config.toml
dataset = "read English sentences (LibriTTS-R)"
norm_position = "pre"
inner_norm = false
drop_path = 0.15
width = 192
residual_init = "zero_last"
optimizer = "adamw"
beta2 = 0.95
steps = 8800
Rows from block 8 of a small self-supervised audio encoder (BEST-RQ), named by matrix and row number. Rows with one number belong to one neuron. Each number is 128 + 32 x the weight over its row's rms, rounded and kept within 0 to 255. All counts start at 0. Numbers have three digits each.
After each neuron's rows are labels from the 100 clips, of 14848, where the neuron reaches its largest size: "responds to" is what is common among them. Only what is clearly more common there than usual is listed. The data: read English sentences (LibriTTS-R).
# gate: MLP gate (model.blocks.8.mlp.gate.weight, 512x192), inputs 96-191
# fc1: MLP up (model.blocks.8.mlp.fc1.weight, 512x192), inputs 96-191
# fc2: MLP down (model.blocks.8.mlp.fc2.weight, 192x512, transposed), outputs 96-191

gate.67:163115115181107167118140141096181133037100164184155161189156147100153137167142120059127058116144112124120147076100075117137140106091099085110120162131175148143154155115137103135145151190169102120122115198123132114098141127128035127089184156124131121099108089147148127124099165162144112090
fc1.67:073091137146115162134126152176136135124190124145125123070172109138112149132107156158111116093115145089127174121153108111135185108113146099155148163103151117102128159168100139161129171145124107132182152057130134112160174049142131119158066158117149163148195147149063106084053129056139136125
fc2.67:156066132176117112141096050157129100183158115103165129119095197120141112137147163155103120117131090141108138048128160134100167090100126053130069127184144134151090175180093133136100122143177102186176168134179129137179085162145152151101170142123062117128139118113122150111139143143182116189
responds to: voice: female

gate.187:139140088148094172156110113109104142123150147207150147129146142149124130148126138131126111125128132100139142132125115072084166145136122078141114118116077111086155142114086110132155134107100102098203107138132120114169161135093144148124099086181080139165101185105050083147138125103143134138
fc1.187:185160148109134137197118130108122069143115123171157089131190209135133110173082126099124157095120133106088140109117176126099098118148135126113092114166093224134137147104146078129134110182096108143145114120179150149088117061117080132090092090156122142107103129097147123094155120069220129133
fc2.187:063125136082117109139126229080158077116143109113128135116104186168132097121101073233122136090139147139164119145163122151143098182104120134183092099114065090122184158166134112138094108102138142093099157140133161104150128090137143080108100089106113191118120108117111143119143077211143083170
responds to: voice: female

gate.450:117091144128115138081121122174119138123114115145159144168111089120179121138145141100119130163101119146080170089068093135124200101146121084075155175092134110128203128111089154132178153155115110093111161144166123134095085123122126098154188136195106053162162132155134126143128130129112123096
fc1.450:148184142101118165138141128106155082115093151117102164106184132160087168123105123107096145097090159171117099201192098078167089150115153120082181080116112129141125183116137154143117122109071151172129114184114117087085142144111105123076058056113150087101111181102130079122157122117070095179
fc2.450:056199156175111062122101129119131117092118131094084099123113134126149124062146129196110170049105101115127165127108110077097094114156103107092095152159120100051132143095120160109082104128138095105115127120160145144186110106119143090206149144101100148094131135130119140045112110111136125104
responds to: voice: male

gate.246:168172106085124126124131150060119085125135125216144144128118123129124132164088116159163067132153162153067117116142141169136097124132167090115104101146109118200151088203128108089114053183149173158177099137128093110097112134125107146157127126090138129091143121190097171140094139190090199128
fc1.246:169136065144151131126125090087131166197079110180132116124144105140129169128116152158118104142130119098136120112167087165184124134060157150131118089149161116170124104127119161138127159146096163121173136156130035136119175113183065105146191098147081119115156129120180143169110083134090125083
fc2.246:080172175133156096120113136177165196119148191114148186074157114156118134103123133159122107135125092135175125124168138153105190126109127144067118115099108093083096156105116101101175162140099169093168104171061144112114143131089128126119103082142140042125136110148110159109110105120141179123
responds to: voice: male

gate.407:129110095137076092154131118079093134131117137181111078149096084153054136170166145180156240110125132167175093058124147137072161112151181118207159105137128124109150141166120091164167130142173154163128107086114127103112092145113182151166152114163151127173158113145134129158154120130168141124
fc1.407:122159116106152088100160100139042160135103146129134119117028169169103132139105073189090111130112086069119157144095117143170131128137086127149206160140153159053131073127183166093173092149123116119073125140125112137154115148163117114155151235160137093150082077121096147161117126140127102094
fc2.407:122110107145140164094157134084097166115128161148055084151178203163053060099106164142119167178123124151143135139122129122092128119171138116143075185121134127152163146130120111170173147126130153181126113216178125113143133141126131120081130154115115109157117104123166129081100097128170078115
responds to: voice: male

gate.456:125117110163116110120147095127133116156099142176123154123188146114202176120092091128182150210141078126150138138134060171097109108102153107090105106139108199198065120122096156104150126160156176133087146093125118115073123114111093150113121121101151168145105227132096106091089146084184114116
fc1.456:155120156198110151145085119105150118173144154127105136111107141206135079131121176145179162083125111104097116115164102137134200154151161118172131141120176114073086121086118134116144152171129210114086131110093053129127202164093132122085141189127106141168185088130160114171166119093089160120
fc2.456:124174083122101120072131164121065137105159064089149061109142123132188111196087127160130095143163125149139129115152138112147109136164142111039098075082112159129137132210169118086119183136149122169082147137087105133152112057137101094113088098101168074113154142133088120136169153104116094095
responds to: voice: female

gate.484:109137102096162131147150130085104166168100101187202126141112073103102115134164122172120093083093157102112095128127124126149142134134103098181141135158124111122141122122184058156197102103101118056112107141127122096116188096104158130184128104093221117147067089128095118111147085127096115175
fc1.484:136104061122106138168151126087147091167148174099107151224151125137178098171106147155129091116086136122065124159104110104191129120136140109149142113116133144129162108135134088113121097167172078134121126156130170137109106206086139104136110090067157133145113103121121062187112131100088107140
fc2.484:145110115127139130131140158127093111106164126129076104172092101140227126158111101101120050105102077064102120127109118154149170147127139122179156116185122123181096132132083149070160122186111119102140118133138158122184130122170097116143122154122126149153136083106161154151097171137110109093
responds to: voice: male

gate.393:056100145141124103109136151120081126103133105118134145172092152153119136153086101087170103162078126174182165160107120086159128148121112181120120119127080178118159097134057099070142119083127127176139104150121124156156171153155129110077131102114144041111132167138178092123155147164101096142
fc1.393:131100074107096119099113118117155101087127129137072106147156145110088075180112124163129185115091098150129138112103112085125130109139132130112105203123156223108146100145089096166095093126181154077155120166160152142103132162159140141077125125080112137119127179139180096187124082112098084125
fc2.393:098109181168100119134122186138127118115060082134112082156178104123151152123119173192103109096139115117108078150160183128099090109137121095079161149111149144166141106115164163138106143174179140156157114072177106120149144120120178142086198077128119156103126124109176140173114155086171169131
responds to: voice: female

gate.13:129099150133136069134119189146134154115146119130135108196133188133136107125153093144172155110172095117134101174148122100118076185141126157144143057186124159085128202174102127092149147117168140133153181106151036147129126088092107115094157129141129097153081174142160129111171169123134194098
fc1.13:116196214103089092164131129115048125079097083131122174102104115081128151162141156116139168152115095134116123132142118129164158113164145094162087113126153173052160138109050082157111111159159167171100114070191150161159164157095061159113063163108100144104030140077099123120116117125179168170
fc2.13:107111177147162122080111127162124144134156094145123089095054132177110150132085070119078095186091186091105086135178135176112116178098141122131104116169133159135175091090157171114079169121121161149081119128115172111104121128147072115121048129150179164134137102107106194129073098178101121129
responds to: voice: female

gate.121:150072147117072115161157121174130123156113116115143086117140192112113162189195086155146114110136135147128150084135127147103097171126127132091159102157163143128047152187159091108128132078175087151195126130092130164107121093110164128114164157187134134127114106104134127115109145133175117118
fc1.121:116032102134087169124096113131114147120095160113053076130109160111172133189089110166124207091131083145090053075087049127145111126152113153159216153124192119132083125096137047094203100162128163114143126093186133096121113171159134146084081114190106152127167071156187113127158123091163122146
fc2.121:118144102097094163161151053130133182167152128076158124144130062113093090148190152104162131104179095114148117097106120138101109141137085146142083123158121146135125068087148173097120194093115152115029055083123221164145065131131100109102132158134171178137176102086130112091097101101129100095
responds to: voice: female

gate.358:110088127126115073164172194105102124130124140171158140203171129146076052151117154107108141168053087129095141154132114121201092106077104111102097097097134106147162133089117045107169101063145143165126080109112167092197066147156136133071110135135122074071131132069153162130108153106170126111
fc1.358:074113108139112122124135136127143132102130134151150144129121156139140141109110102168091111017137119148151102173139059198105076106081073124160119137104147087133146171135170090156070130105134141192164122101176083121128173131176139138129172090111129098066129109080107109161147115131142122163
fc2.358:130155004126176120134141125141100116090104145097106083185124111094140127125095125149109200131100125139125174118165113122128150160109126106128170151146095176122110087136089162091066178121121186129121118101165100113147149135146175150077139114080121128137178186125089069084121093167123149121
responds to: voice: male

gate.285:113106126079093124161092147131107145101105089161105166108078161064152110167058113154118132183117149125069138026117171082134138166118114122129130102134097152140175126137051142132139119138142080157113090082109071114194088141112102149157181146115140152126153104098123125109123147154164146041
fc1.285:097135150132079164101086098098095170093104100090140142106073113105129071166077150145188106156103141136183139112119141098148080120127124061142184098120183179088160104127132125103088111132123177120104112068137043048107166092066127164124123165174164122160147140055167072138186114174140151103
fc2.285:129174150122146142168107181118106196171102118104170126176119131119139085153115146157185144048132101080168142099120137163119179107110094117175148120145046089140092139128157144085145092131122123158075108093129130108139114088128181096100102166192157219101161101145183167175095165097182118151
responds to: voice: female

gate.193:114104130118093184185133131142147142040119131125187128085111096143103119187136083099195111162130145125118190136091129172136147168091126120127164084118140164120141171127112089169143202069122076209106103111150094089103086073117080111129148190143074139130134129129103099143107137129101133092
fc1.193:201126134142174113071126125133167167151077147098074113144113156118119135117125099080130153119088114160137098072086136150119175126176119145154116123131146139142165118085119075121123128138134174121173092147094122101146094114138085088137219150120196108155094106096121105181135107116046144137
fc2.193:160110138115161134084127071157158132146158084186150096189141097108116105103176118112148129108107112113088120236129141105143141147168179066155086159162124142090092094118093174083099145102113149176124105175090185107125123166077126102112148136149169070119100099103173124152124136120132094098
responds to: voice: female

gate.386:142212148064169126143076155132068126122092164174141107126116158078180169084108109165103180165163152135146117090129134131094108170057139159116137127124126121183073169123071117126109197108120143137125136121130172087169182131147131102103072121087115113075109135167104097027170107113116126141
fc1.386:167160129095179135125146130109161161163121170150099124156087105114140053158117111118084103085102108110128234113093092151209149099133104137152148145098157166138131082161215097091165120186110139110109127110123176117088157133122043161116102086102182140132144122162107138099137151135148155160
fc2.386:124122099131141092157195163122121177163114128090115184110151102108102123038121137092127123113184154073093144140120143123113111102160160133148125120194138060128105152103107084169130128117086151123126096127113122126113148100145093120119156078125134107119107132108153118177152116117107121135
responds to: voice: female

gate.49:148109150135163142145094181114149130173131154107148119144074157118096193196097059167195181097169096119158093105155067198154156213097111151157140117101156129165109112108096155149206075092094127137145130086159086125134139103180080077165165133105140144162111131148106138131109137133162091122
fc1.49:132121112083083162108192149086149122147155076121070120137154171148053091121125181120112100159127120085131117172076190097138164132168148113102086123162170141116122118142137083138111119030155118123162175154101095123124097126125118110140065160113094116102161135205085122070094110183167133115
fc2.49:194093173171132172152104112135123131130107120090133132158119177125111167155105103172176198078157154132156087084143098153122167118115077136117087085074112147124106152155081162148129137114083110107166123135164052068139129126077105127164092127137153111165125162158156106101120132106092110085
responds to: voice: female

gate.47:128161118049116124137134152134129114091150088178149126161106058066157048136116145200100150145128132128198143050127112113107145119106130093101180149151148083152125099085070126151143134116121104059133127121153170138105128126110117116120159129104102151199074106170088106122141125107072094130
fc1.47:153061160137138114097144120100076103088170144164131110226091079098121150101113144149139152117172105117158177161102137163144162145108148156145126160151127091128128190160111141122175066126143132118156109135176132160111085154108106167117133158143135174126049140147132122037101131094136122077
fc2.47:117192089093117089095153140157103133066108160140200134123122118094130142145073084094173115121162138154106155103097104123188117136141092104144133147127109145165119147094173063110114115130150087087137184088171143163147120118082117147119117107127116101130059063155106132104080108100119155044
responds to: voice: male

gate.344:136102168150135107094101168147117084165147107102133126162075130119127085153134158135143184116159155162140132148114088154090189121159128142103154168149185078141077072159151094140119069184128179143122130104158137115126133154151132124080136197154167126116147069146152130143168132086125185114
fc1.344:140061059104151128142152123180123133126134115168142133053124129145077112106096137117164098182147122165151205127108103155216057123152114111109108167146123100137114118177138102170091100185181131097171111156118106122133179106172085104160163080104142157103144122158130062077125157109166125118
fc2.344:115113156067149044150113175110136068091097117075127191131061130125168196182078112150086143097154118153139131105110175121106131087083136121172108191100129139144146133112078064165091115106113146126127116055166167105148125140173157166201120113105196175081132093164112124146119075095152153104
responds to: voice: male

gate.361:161129086147156127155040180163121100107123120147151111189103169080117096181175107154138124115114068133098071088135142156107159160136152157172152100073126145116087072176131125141164128098139118104125120116056087103159113135112099165113084100144144126172102178143141123120128166085179154177
fc1.361:117109177099090158137102122164108183103115137141089144101070134119128088117196141142098122047155148123176102089207184147140136147135171127098127101171114149116167116120182129148133125094169090164179032083126148141174141186078131104140079105146119172128100144120096158114110152117180211092
fc2.361:154125167099117067116106135118161121089061175165165092167087117149100095128149117118124087128104112129145131119118109146183133132132103064175148129123122151095180145109167178139145180137136176164111106126135135170195106132128157109148102170094163183060150083144162158151142126121136160087
responds to: voice: female

gate.496:091121148163060096097145189167135122091124137121153150137146094138157147207140165074111146145091095174154176099089076083144125119101127101073172119119149138154145054151104102099105153151208107185144157143136109144074153148131163164011137121115122053100135132126149083166174171123111129117
fc1.496:137169114104134196094127105154136098117136088090098113116103072175141139103116131095219108156179139134058091162088130135148173081180180166128091134129170080158184110118188130174121128118137103100117112124173095089103099140143109186195138137116068140071169131122105145161125073158073100165
fc2.496:117122149135104077136123184088153122100162165176172110133130115099141145102149147185189172093075153165159139082107113087137156077106106085094149121177101161136150107096135172112092138189230136147128132076148126136131174140106160134079147105107178145137181119107187086147128163062100112140
responds to: voice: female

gate.269:105100106112137125113138179141117186190132188150165089156195160121109150146129093073104101148127118125134173117080103145135122189156132107104147123162159167137105100128140068111166169066081108183142158125112135145087144134139091119110176140141177103099082160149163140123112201161112172135
fc1.269:177167098105100117202136123147093118103171129084078093183118112118153122095160147142167142092130152127134068164143160108123053123184196151152150083166085178132148064128166124078057102100156131164062138123090135156133101088133154129122148139151150133169108143070191108155111145100108145164
fc2.269:113137198143128147115102149101075123134142192146115075146153146144112072141171127127145103102138083192167105093129157165148129145108118169182139079158157100219140119120078187117091116145130114133111147145139122104118115087147101163086184110149109106124122111174106091195083124124121072123
responds to: voice: female

gate.475:146135084135121175183083148133184076183134173155129095120094138127128100137106096130171119113127165155120104123170143184098131145159108188122164092119155108050100100146106134129152121157153117091145098125169124106119151093127140030138074060090113161126172122163181122115160141186147102104
fc1.475:101092131151127186086141097116170148146156164053138141084102141152117113102072153120145180158186159148083147148172111128169172175114149144101147122173117163092147144104134140112076077139105123128131154145127133100113106187072135096177093171043100194194161125204128048051073102189149079141
fc2.475:151126159118136121120114114131113150110098095158084119127110094128080173160089079153107146165150137088155073093138096111150114170126111091116124127070124173140106118111158159123130132144134126135167109166140129153057136085096091139141195118149121148160114106178098110119154095090102124116
responds to: voice: male

gate.261:117098117117138171117142141172114206135165180161113165135161158132099143131132116133167117109119099117106142135083078147110157125155088143111101143164131135094118097148115083104132121138185154145135173087054125136107171085087093134131083077114164163166124187104121178114123132105167083115
fc1.261:144140088170155118122115106063102141116131130056169086063097145120141152176156116080132187099115115162090129159171103162116093153137050155125155123148159134202091075064097124142126140165149142121117076105152116152110167064149117140110130181171155142034127125085109144084150119137138128195
fc2.261:146143126074138119119065154205131136074141088109100127148095135098123195120167142139182113103082124135099139127122179110133146130120183088134110117093090125140141172143121096103084179076133134137124107074147150156104069188130153102110131160126113171177137163091136093101148135181185091121
responds to: voice: female

gate.366:058113096157151151116193161119130133087116145143123105120190104115115148168117127137107157123151123069129063103144109132142138144112174079166124160138144106196154135136133135104093114191155141167148088126137133183117167137154107108051139088151163123115114168123148150126146236104190114121
fc1.366:172107185155124118143131144170115109149132105071114124113120193180135163105113141126153123110144124135078134178091130161140158131166134157148135129092106090084084120087133104103086166079109103132091114139119086103161136140101145134134153188072123089109135163163071115106188184195104126095
fc2.366:098152154128136120135145000148105144096140114095085094149113149139128113128115098135147127114126125119136112141135111140111084116130155135084135142116101094113113155135192152132131170162120140153107107141140115121134118151143124158147155172118131131151145096119099136159145025129126134155
responds to: voice: female

gate.265:130122030135119140158140153164158169140103154141114153144206164052158112110145116071099127100158168101107134097066090114111114143121081162073128160155167132126041168129119064114127132115143144137137141093115087119138174107127062086128128156084147129131123183103225086149096137120119122151
fc1.265:084142085119099154093170145168158182167140181178115124090139144073145147101203156143165144105194155057155084127082057145051196067136120102121134125157156089113140179108158088172077128108165153109177174151173113143118168127127100129115089123096163117106188188137133111110106153167132108125
fc2.265:070084188150160103102164152113131120103116119135107181068096052180099116150110210110155114148090107168151171142118117066180089133106123163173164126094132117144158116119160123097131152161115133083128089092103149122100094197155164149155131116145095126135131105161107171120141163091131140126
responds to: voice: male

gate.97:180106110148128130113111151157124083065124129112146141104151174177139069191184099151191138136171149135122123107097118166082127143121138142128128150104155108108154091106147130127102129102137136108087112170092096163139142096097173174122143169189092086130120094135119135177116164154061143083
fc1.97:131142213095062094128112127149119142115189124099166088101112110099157117144106109180130172098131115090119105154153099154047152127082130148167140123110088182095141179088138117147115066115203152149179134140138118162206134141119164152142087174174119143065141133094109161132137138135122208115
fc2.97:118077133151113123150143154113137172103113185130142127071185154089094120176105124093097125136120092125178104086088046076109110076176072179103110116141094167131103112132121197158132098145174099166171068136092098115118156198155120142081105088057107063126123129138135092140135171130138088113
responds to: voice: female

gate.333:138140113169155094126175129058145139150155105155111086056109114133139136139156153123063092134124137117091163205086152124124166188110153141134155065132202099097157067120067070087165132135090164150159118130095179169114144187125133059119148134093120068168083167124136085089117163154165150154
fc1.333:123095119157120134126120150140120116151156082091180059118152133145094126126114124176214123139077151176138120152132143119050162116116141143160121102126094130130145146132114153155159161107099107120117146179113149148172118103172157129145144136173112146147098093146110081017141098101069055105
fc2.333:147124136132095172128161177160103066105094115127087068138154092156139062099084153149176088106167100100097154172132103044133127136120147104115146144150124056167076082088138092130118135133114083121122227118102102127122105177124124133170089167149105184105209098141120120090070151076139194107
responds to: voice: female

gate.80:160085142183142133156122100091084138141159179149166165179077137150106064106097135127143132134099145096137069077063123148151127175178104094078104162147120175156152146129186151129158131092117128129085106070128135095137132123059164159106116153169159125156099101180126050075144125154155124082
fc1.80:144147109102111094120165111119190136161151071160104063154147107110127125110118102193152164130171118124161113095124147186130138165155134132165193077183140066167134203145115135108182118166111100099135157160129158173122112077144104130141119084225148182130150104132161158174127118061098107132
fc2.80:092067159132085103060127096106162168127120184108168139114125119169124118143118133158131157152158144179169133110102143099125095131079122151181124086132105132124085115097140124110143149180170158164112141152142119117151131139175114128099114088139092101180124145150124088116187104141050101164
responds to: voice: female

gate.256:152142111197144111093150120108108128110076110110042099066171146069153127126167117116138094119133134117161137120102156141069103158152146163103133116137110106147047119131143162152139103078110124147122116110111157151118142147127143101174132155129154110124118183114175124099044135066144085117
fc1.256:128080092099127130087164099115139123100099159053144071165146163173098164111119124098124073104106123093093148194162122155149139074115139074133143087121158092101061156145090103154093078128147170100137133144114146182158124150113104087045128141133163135120145092122132138141132154151201125164
fc2.256:124161152086114135154100156134192122147157136158101161118128104112130129138080188196118147079149105120076112114147085107142169113097188119091170180125130062121119192107119121104134134087130130109154167160072155138131164130125132171081115172111155177183077095146154132125083150146124126221
responds to: voice: male

gate.119:201157095174130173149097111121106115047127151176188212101094136097170121101134117126098076111087037193103138108153064127103157148100105121176110146126127146119114071059149102140123137125142147122088106102089120071085162130088114096116110100114088160106152112119085091120089137139094182068
fc1.119:131141172138140135100096134144150122179145083070144148150108154150163172124153119156142125150134139171149127150152121152096097150150113138097156096117107131083120146077111196122140157144119038143131116117112133095169185128105151039150148124148167153135104103080112184106188176184095097105
fc2.119:089173088117118159135079170087119136143143114155136142166120173144128025121108114095181121094160102115139070028111164120133176084171129170158094146106100108103133202128144135112069142133138147129115149177152105120100137137100129095134130136190110168146130054100137082135081151087135148160
responds to: voice: male

gate.473:115103116089069123168111169149121158165102076126108122143125104144096108137091196142112125151159079197147117019140155109131126136132111119138128107140137110123116105225083121136128106111156168136139133122090097085152125138138128140152168154086153117156109143077156097080157166138146143081
fc1.473:134109129153104142156076127165128114121100098122162113187103108131151072176106147090092223153100077155102106094134171099076168123144077131111073123093129139109115158129069108185123113162134105089071095106167117115136109142065130126147191142194183162138129082155152077107157130096186159088
fc2.473:144122108126154098168128125137123159090159178158177071112087121056098143140072068133126130058166061153135110115107130153175165130104113108132170116113106102150122154130127125108137153081109068094123165150135135123144107063093113155136128153148099146163178079138155099145140148165201162149
responds to: voice: male

gate.337:064076114131097112139136127094075154096129112201170120128106110045107177108084101194097199063200174107105067124115162145136145140126135089198063111064105096141104094154156104127106160152112118165123100113143137202145113153121094071133094152165168105064120106111151128140116098116164178097
fc1.337:117123144149133042096126162119058128134087105105138125168070073079137057123093122155098116135106135141153116126077119095148138134149130127140115089178170093096126113083163078141130131078150104089193147165129165137094126108142126133101114106109095110108218125136166093164147129096129104151
fc2.337:128106128107179131096055068102151151158135093129129055147138157167111135116125123154126124152069157109094110158139112130176162086068139118057098125127089131188081156124112130126109104141130138107124161156113103114094135102120088065145164179085096136146098073101123091108079066193138090143
responds to: voice: female

gate.123:181182180091152119070125125160121115123159089078189148144126097090106113106180178150051122149072117138097135167152153097148145175084164125151127119077120137167141134111114161131197142150105109103086100091135123120116161157069121122132129149146166142115138143164119103115100097116109151103
fc1.123:134152178122128154120046144179171146152108122128130163129202110154084092109137170137132148121145090162164116079113176102121149128141070150111191073139142072105122173160117110114157115146109139099115172149115108101120197110110121155102052058168128108150145131150161088126182127114110158191
fc2.123:100116133137106114109103140091070086145159110101062078137143087130115141178151122141077147181147126099125201139156157153123108136130142122180132189156120219107133106156161103108153118147103119162164126128126141129129103170139073105130169186088125097130020080152122167120132092099093181130
responds to: voice: male

gate.244:098110122070120183112134169156070173030090158096106193132107151145126129110112134148076112125126090163110130059126095186112138135194074139093159133134135163062171159145162116115146138110081101092099206138121151148131150192149125164125138184150150175108083214175168154129147149149188124107
fc1.244:082154175110160113117110116147083161127093184138080168139161125147186090030143112143059121178134074119132155108074107137139161167172148130097061157126085141095150134137153155119167060093106106091126133126109103133083132135134145148170101119106113119178129085121136096161146127136118064085
fc2.244:158120147088092131135144123122124107129065153177080127137089104094137126141126118126075091087107109134097098157159168113126187133149103160160151145125125116173099125116104139161150089078092115076152165176163147191081123074091149148163180096152172074059107188149168132100106149113130104103
responds to: voice: male

gate.26:124133093097156141107122116103095096146120102169090154154191166148166144136159084129057101138133155100072127158113072121061139150139107129076157105130111117200134144107135095109144139122180145136147139086097131140223088064097069102070109139162142119053119092165119124124093115073106129110
fc1.26:049200130168089134099177149133105151143099103116157139124111133072168151065097169156137160086167127179150193181097082165119097063151089129110117162119147126136154114164169123176149141192136119075148167127116180086134044140120175100140139138081160135081119128125160083097131134153106108145
fc2.26:122076094127116110165122159129081098140100180165157174100139138166202126128110169125115174121068143104126190072072121158091153121165121064134114138158165107071166086163110117125137152138153165132144078119147155117160118167117119119099073129160094169154115153135105139131151162127154093097
responds to: voice: female

gate.94:149084149114184143135153103134128149105128111113173151109097114126152158134159131155225106149134142172159137127113123119137128127076173133091148116095128092199171117084117121128153150080083093134149101149202086142123116073120161138153181206121141104081179085180134126170183123135121122104
fc1.94:054143112140100039059112114123118131164076122096144056119136130150128097144089102133143115165198092115165159123131100107048091097121104122145192082149091100063069159172149136100143092171135160091101111106086133178136184104135155108076148161138136136162120164114115089082134112116164135149
fc2.94:114049163146123167133134142113147098111117162099205093085157159139048104126160100106155160176174167113145099153129112151110132128162114153073167161148118181108084138112115139179153075118153117132137120104127076159148141147125047158136127131085115123160098194139121092102117148114178100128
responds to: voice: female

gate.318:165083112100115117111161101210087163131136151183158064194141168133071083167067127138141093136108139111132184111096134092131141146087133141139142154073099188147163157113117096119170128126170148132164129078096149121147148147152096126144179136122044118108104187149083111113052130120142131126
fc1.318:133091084114168156131110155102162098157156115182101139089114136122109183120167077116108112150127131097106133190136085129142140084147078148109115198144110059092161088115138169126146122098082103102159104070156105143153128083146141175127144141149130100116128152088094141147085165112089015106
fc2.318:194154130158135140172151152133073120117125141111091146169145131101076134144187116061115192146147133124117141122166138070142169102041170144131162104151149058137118100121113112149097184071144150109166126138150159151091066117113132125122100211126129159210091140143109151099139121193104180164
responds to: voice: male

gate.134:128125112124158117123097135034071124139069129147105114135172152149143143192140119087144114146158139123129080082123095105143103105161164130121180151139125160124139091180118138105143194039148134109146167111150140128090169087107167131090153110124081071145114132119162078156182141159117135108
fc1.134:103127069097160122110116102115111144167108139076137107129095146125139164167120147023172103118116111113138083123123123151120166078124140110068143148115099146100118163131091155106189133143150126117176045178152109155148077123104103120101137051132109119120127170098128145155176119124157061140
fc2.134:146135135116107109089149122154130070171160133109124161157098108099096135176117145143121154140125171108142105084162126123124147143172129090089117085186191097117090099122110137103098116156158119126078069153111111050121093114125155115122126105116137155144177021137147074068194137172166099181
responds to: voice: female

gate.126:124158090143107128136170155120151134093093059141125066178107124150169093108134166096135119121148152137157174138120142141082120113122143157160127109078089116132103131166156112167165167111131124101127144099117146110163133119151123165209128056173172078082130122115117098126070147202113175129
fc1.126:145077124098188119140109084092116178123138122159117126135160187195177158167112105178166178156153184107093105108137157059097162141132153076093114124141097124163161100128144123109112149216132106092145138099128072155131079122122155144109143178113087102124151152161098129161143095090164131142
fc2.126:127125128074164120188147174135160155129129136131103174111125121156154079132201221071107114148151118109083171135092090098192151128117143117128181096119155189141134073170117113135135174103137125116137134121125201141135127180086162106066115155166113182115057160178167144160103204159168191119
responds to: voice: male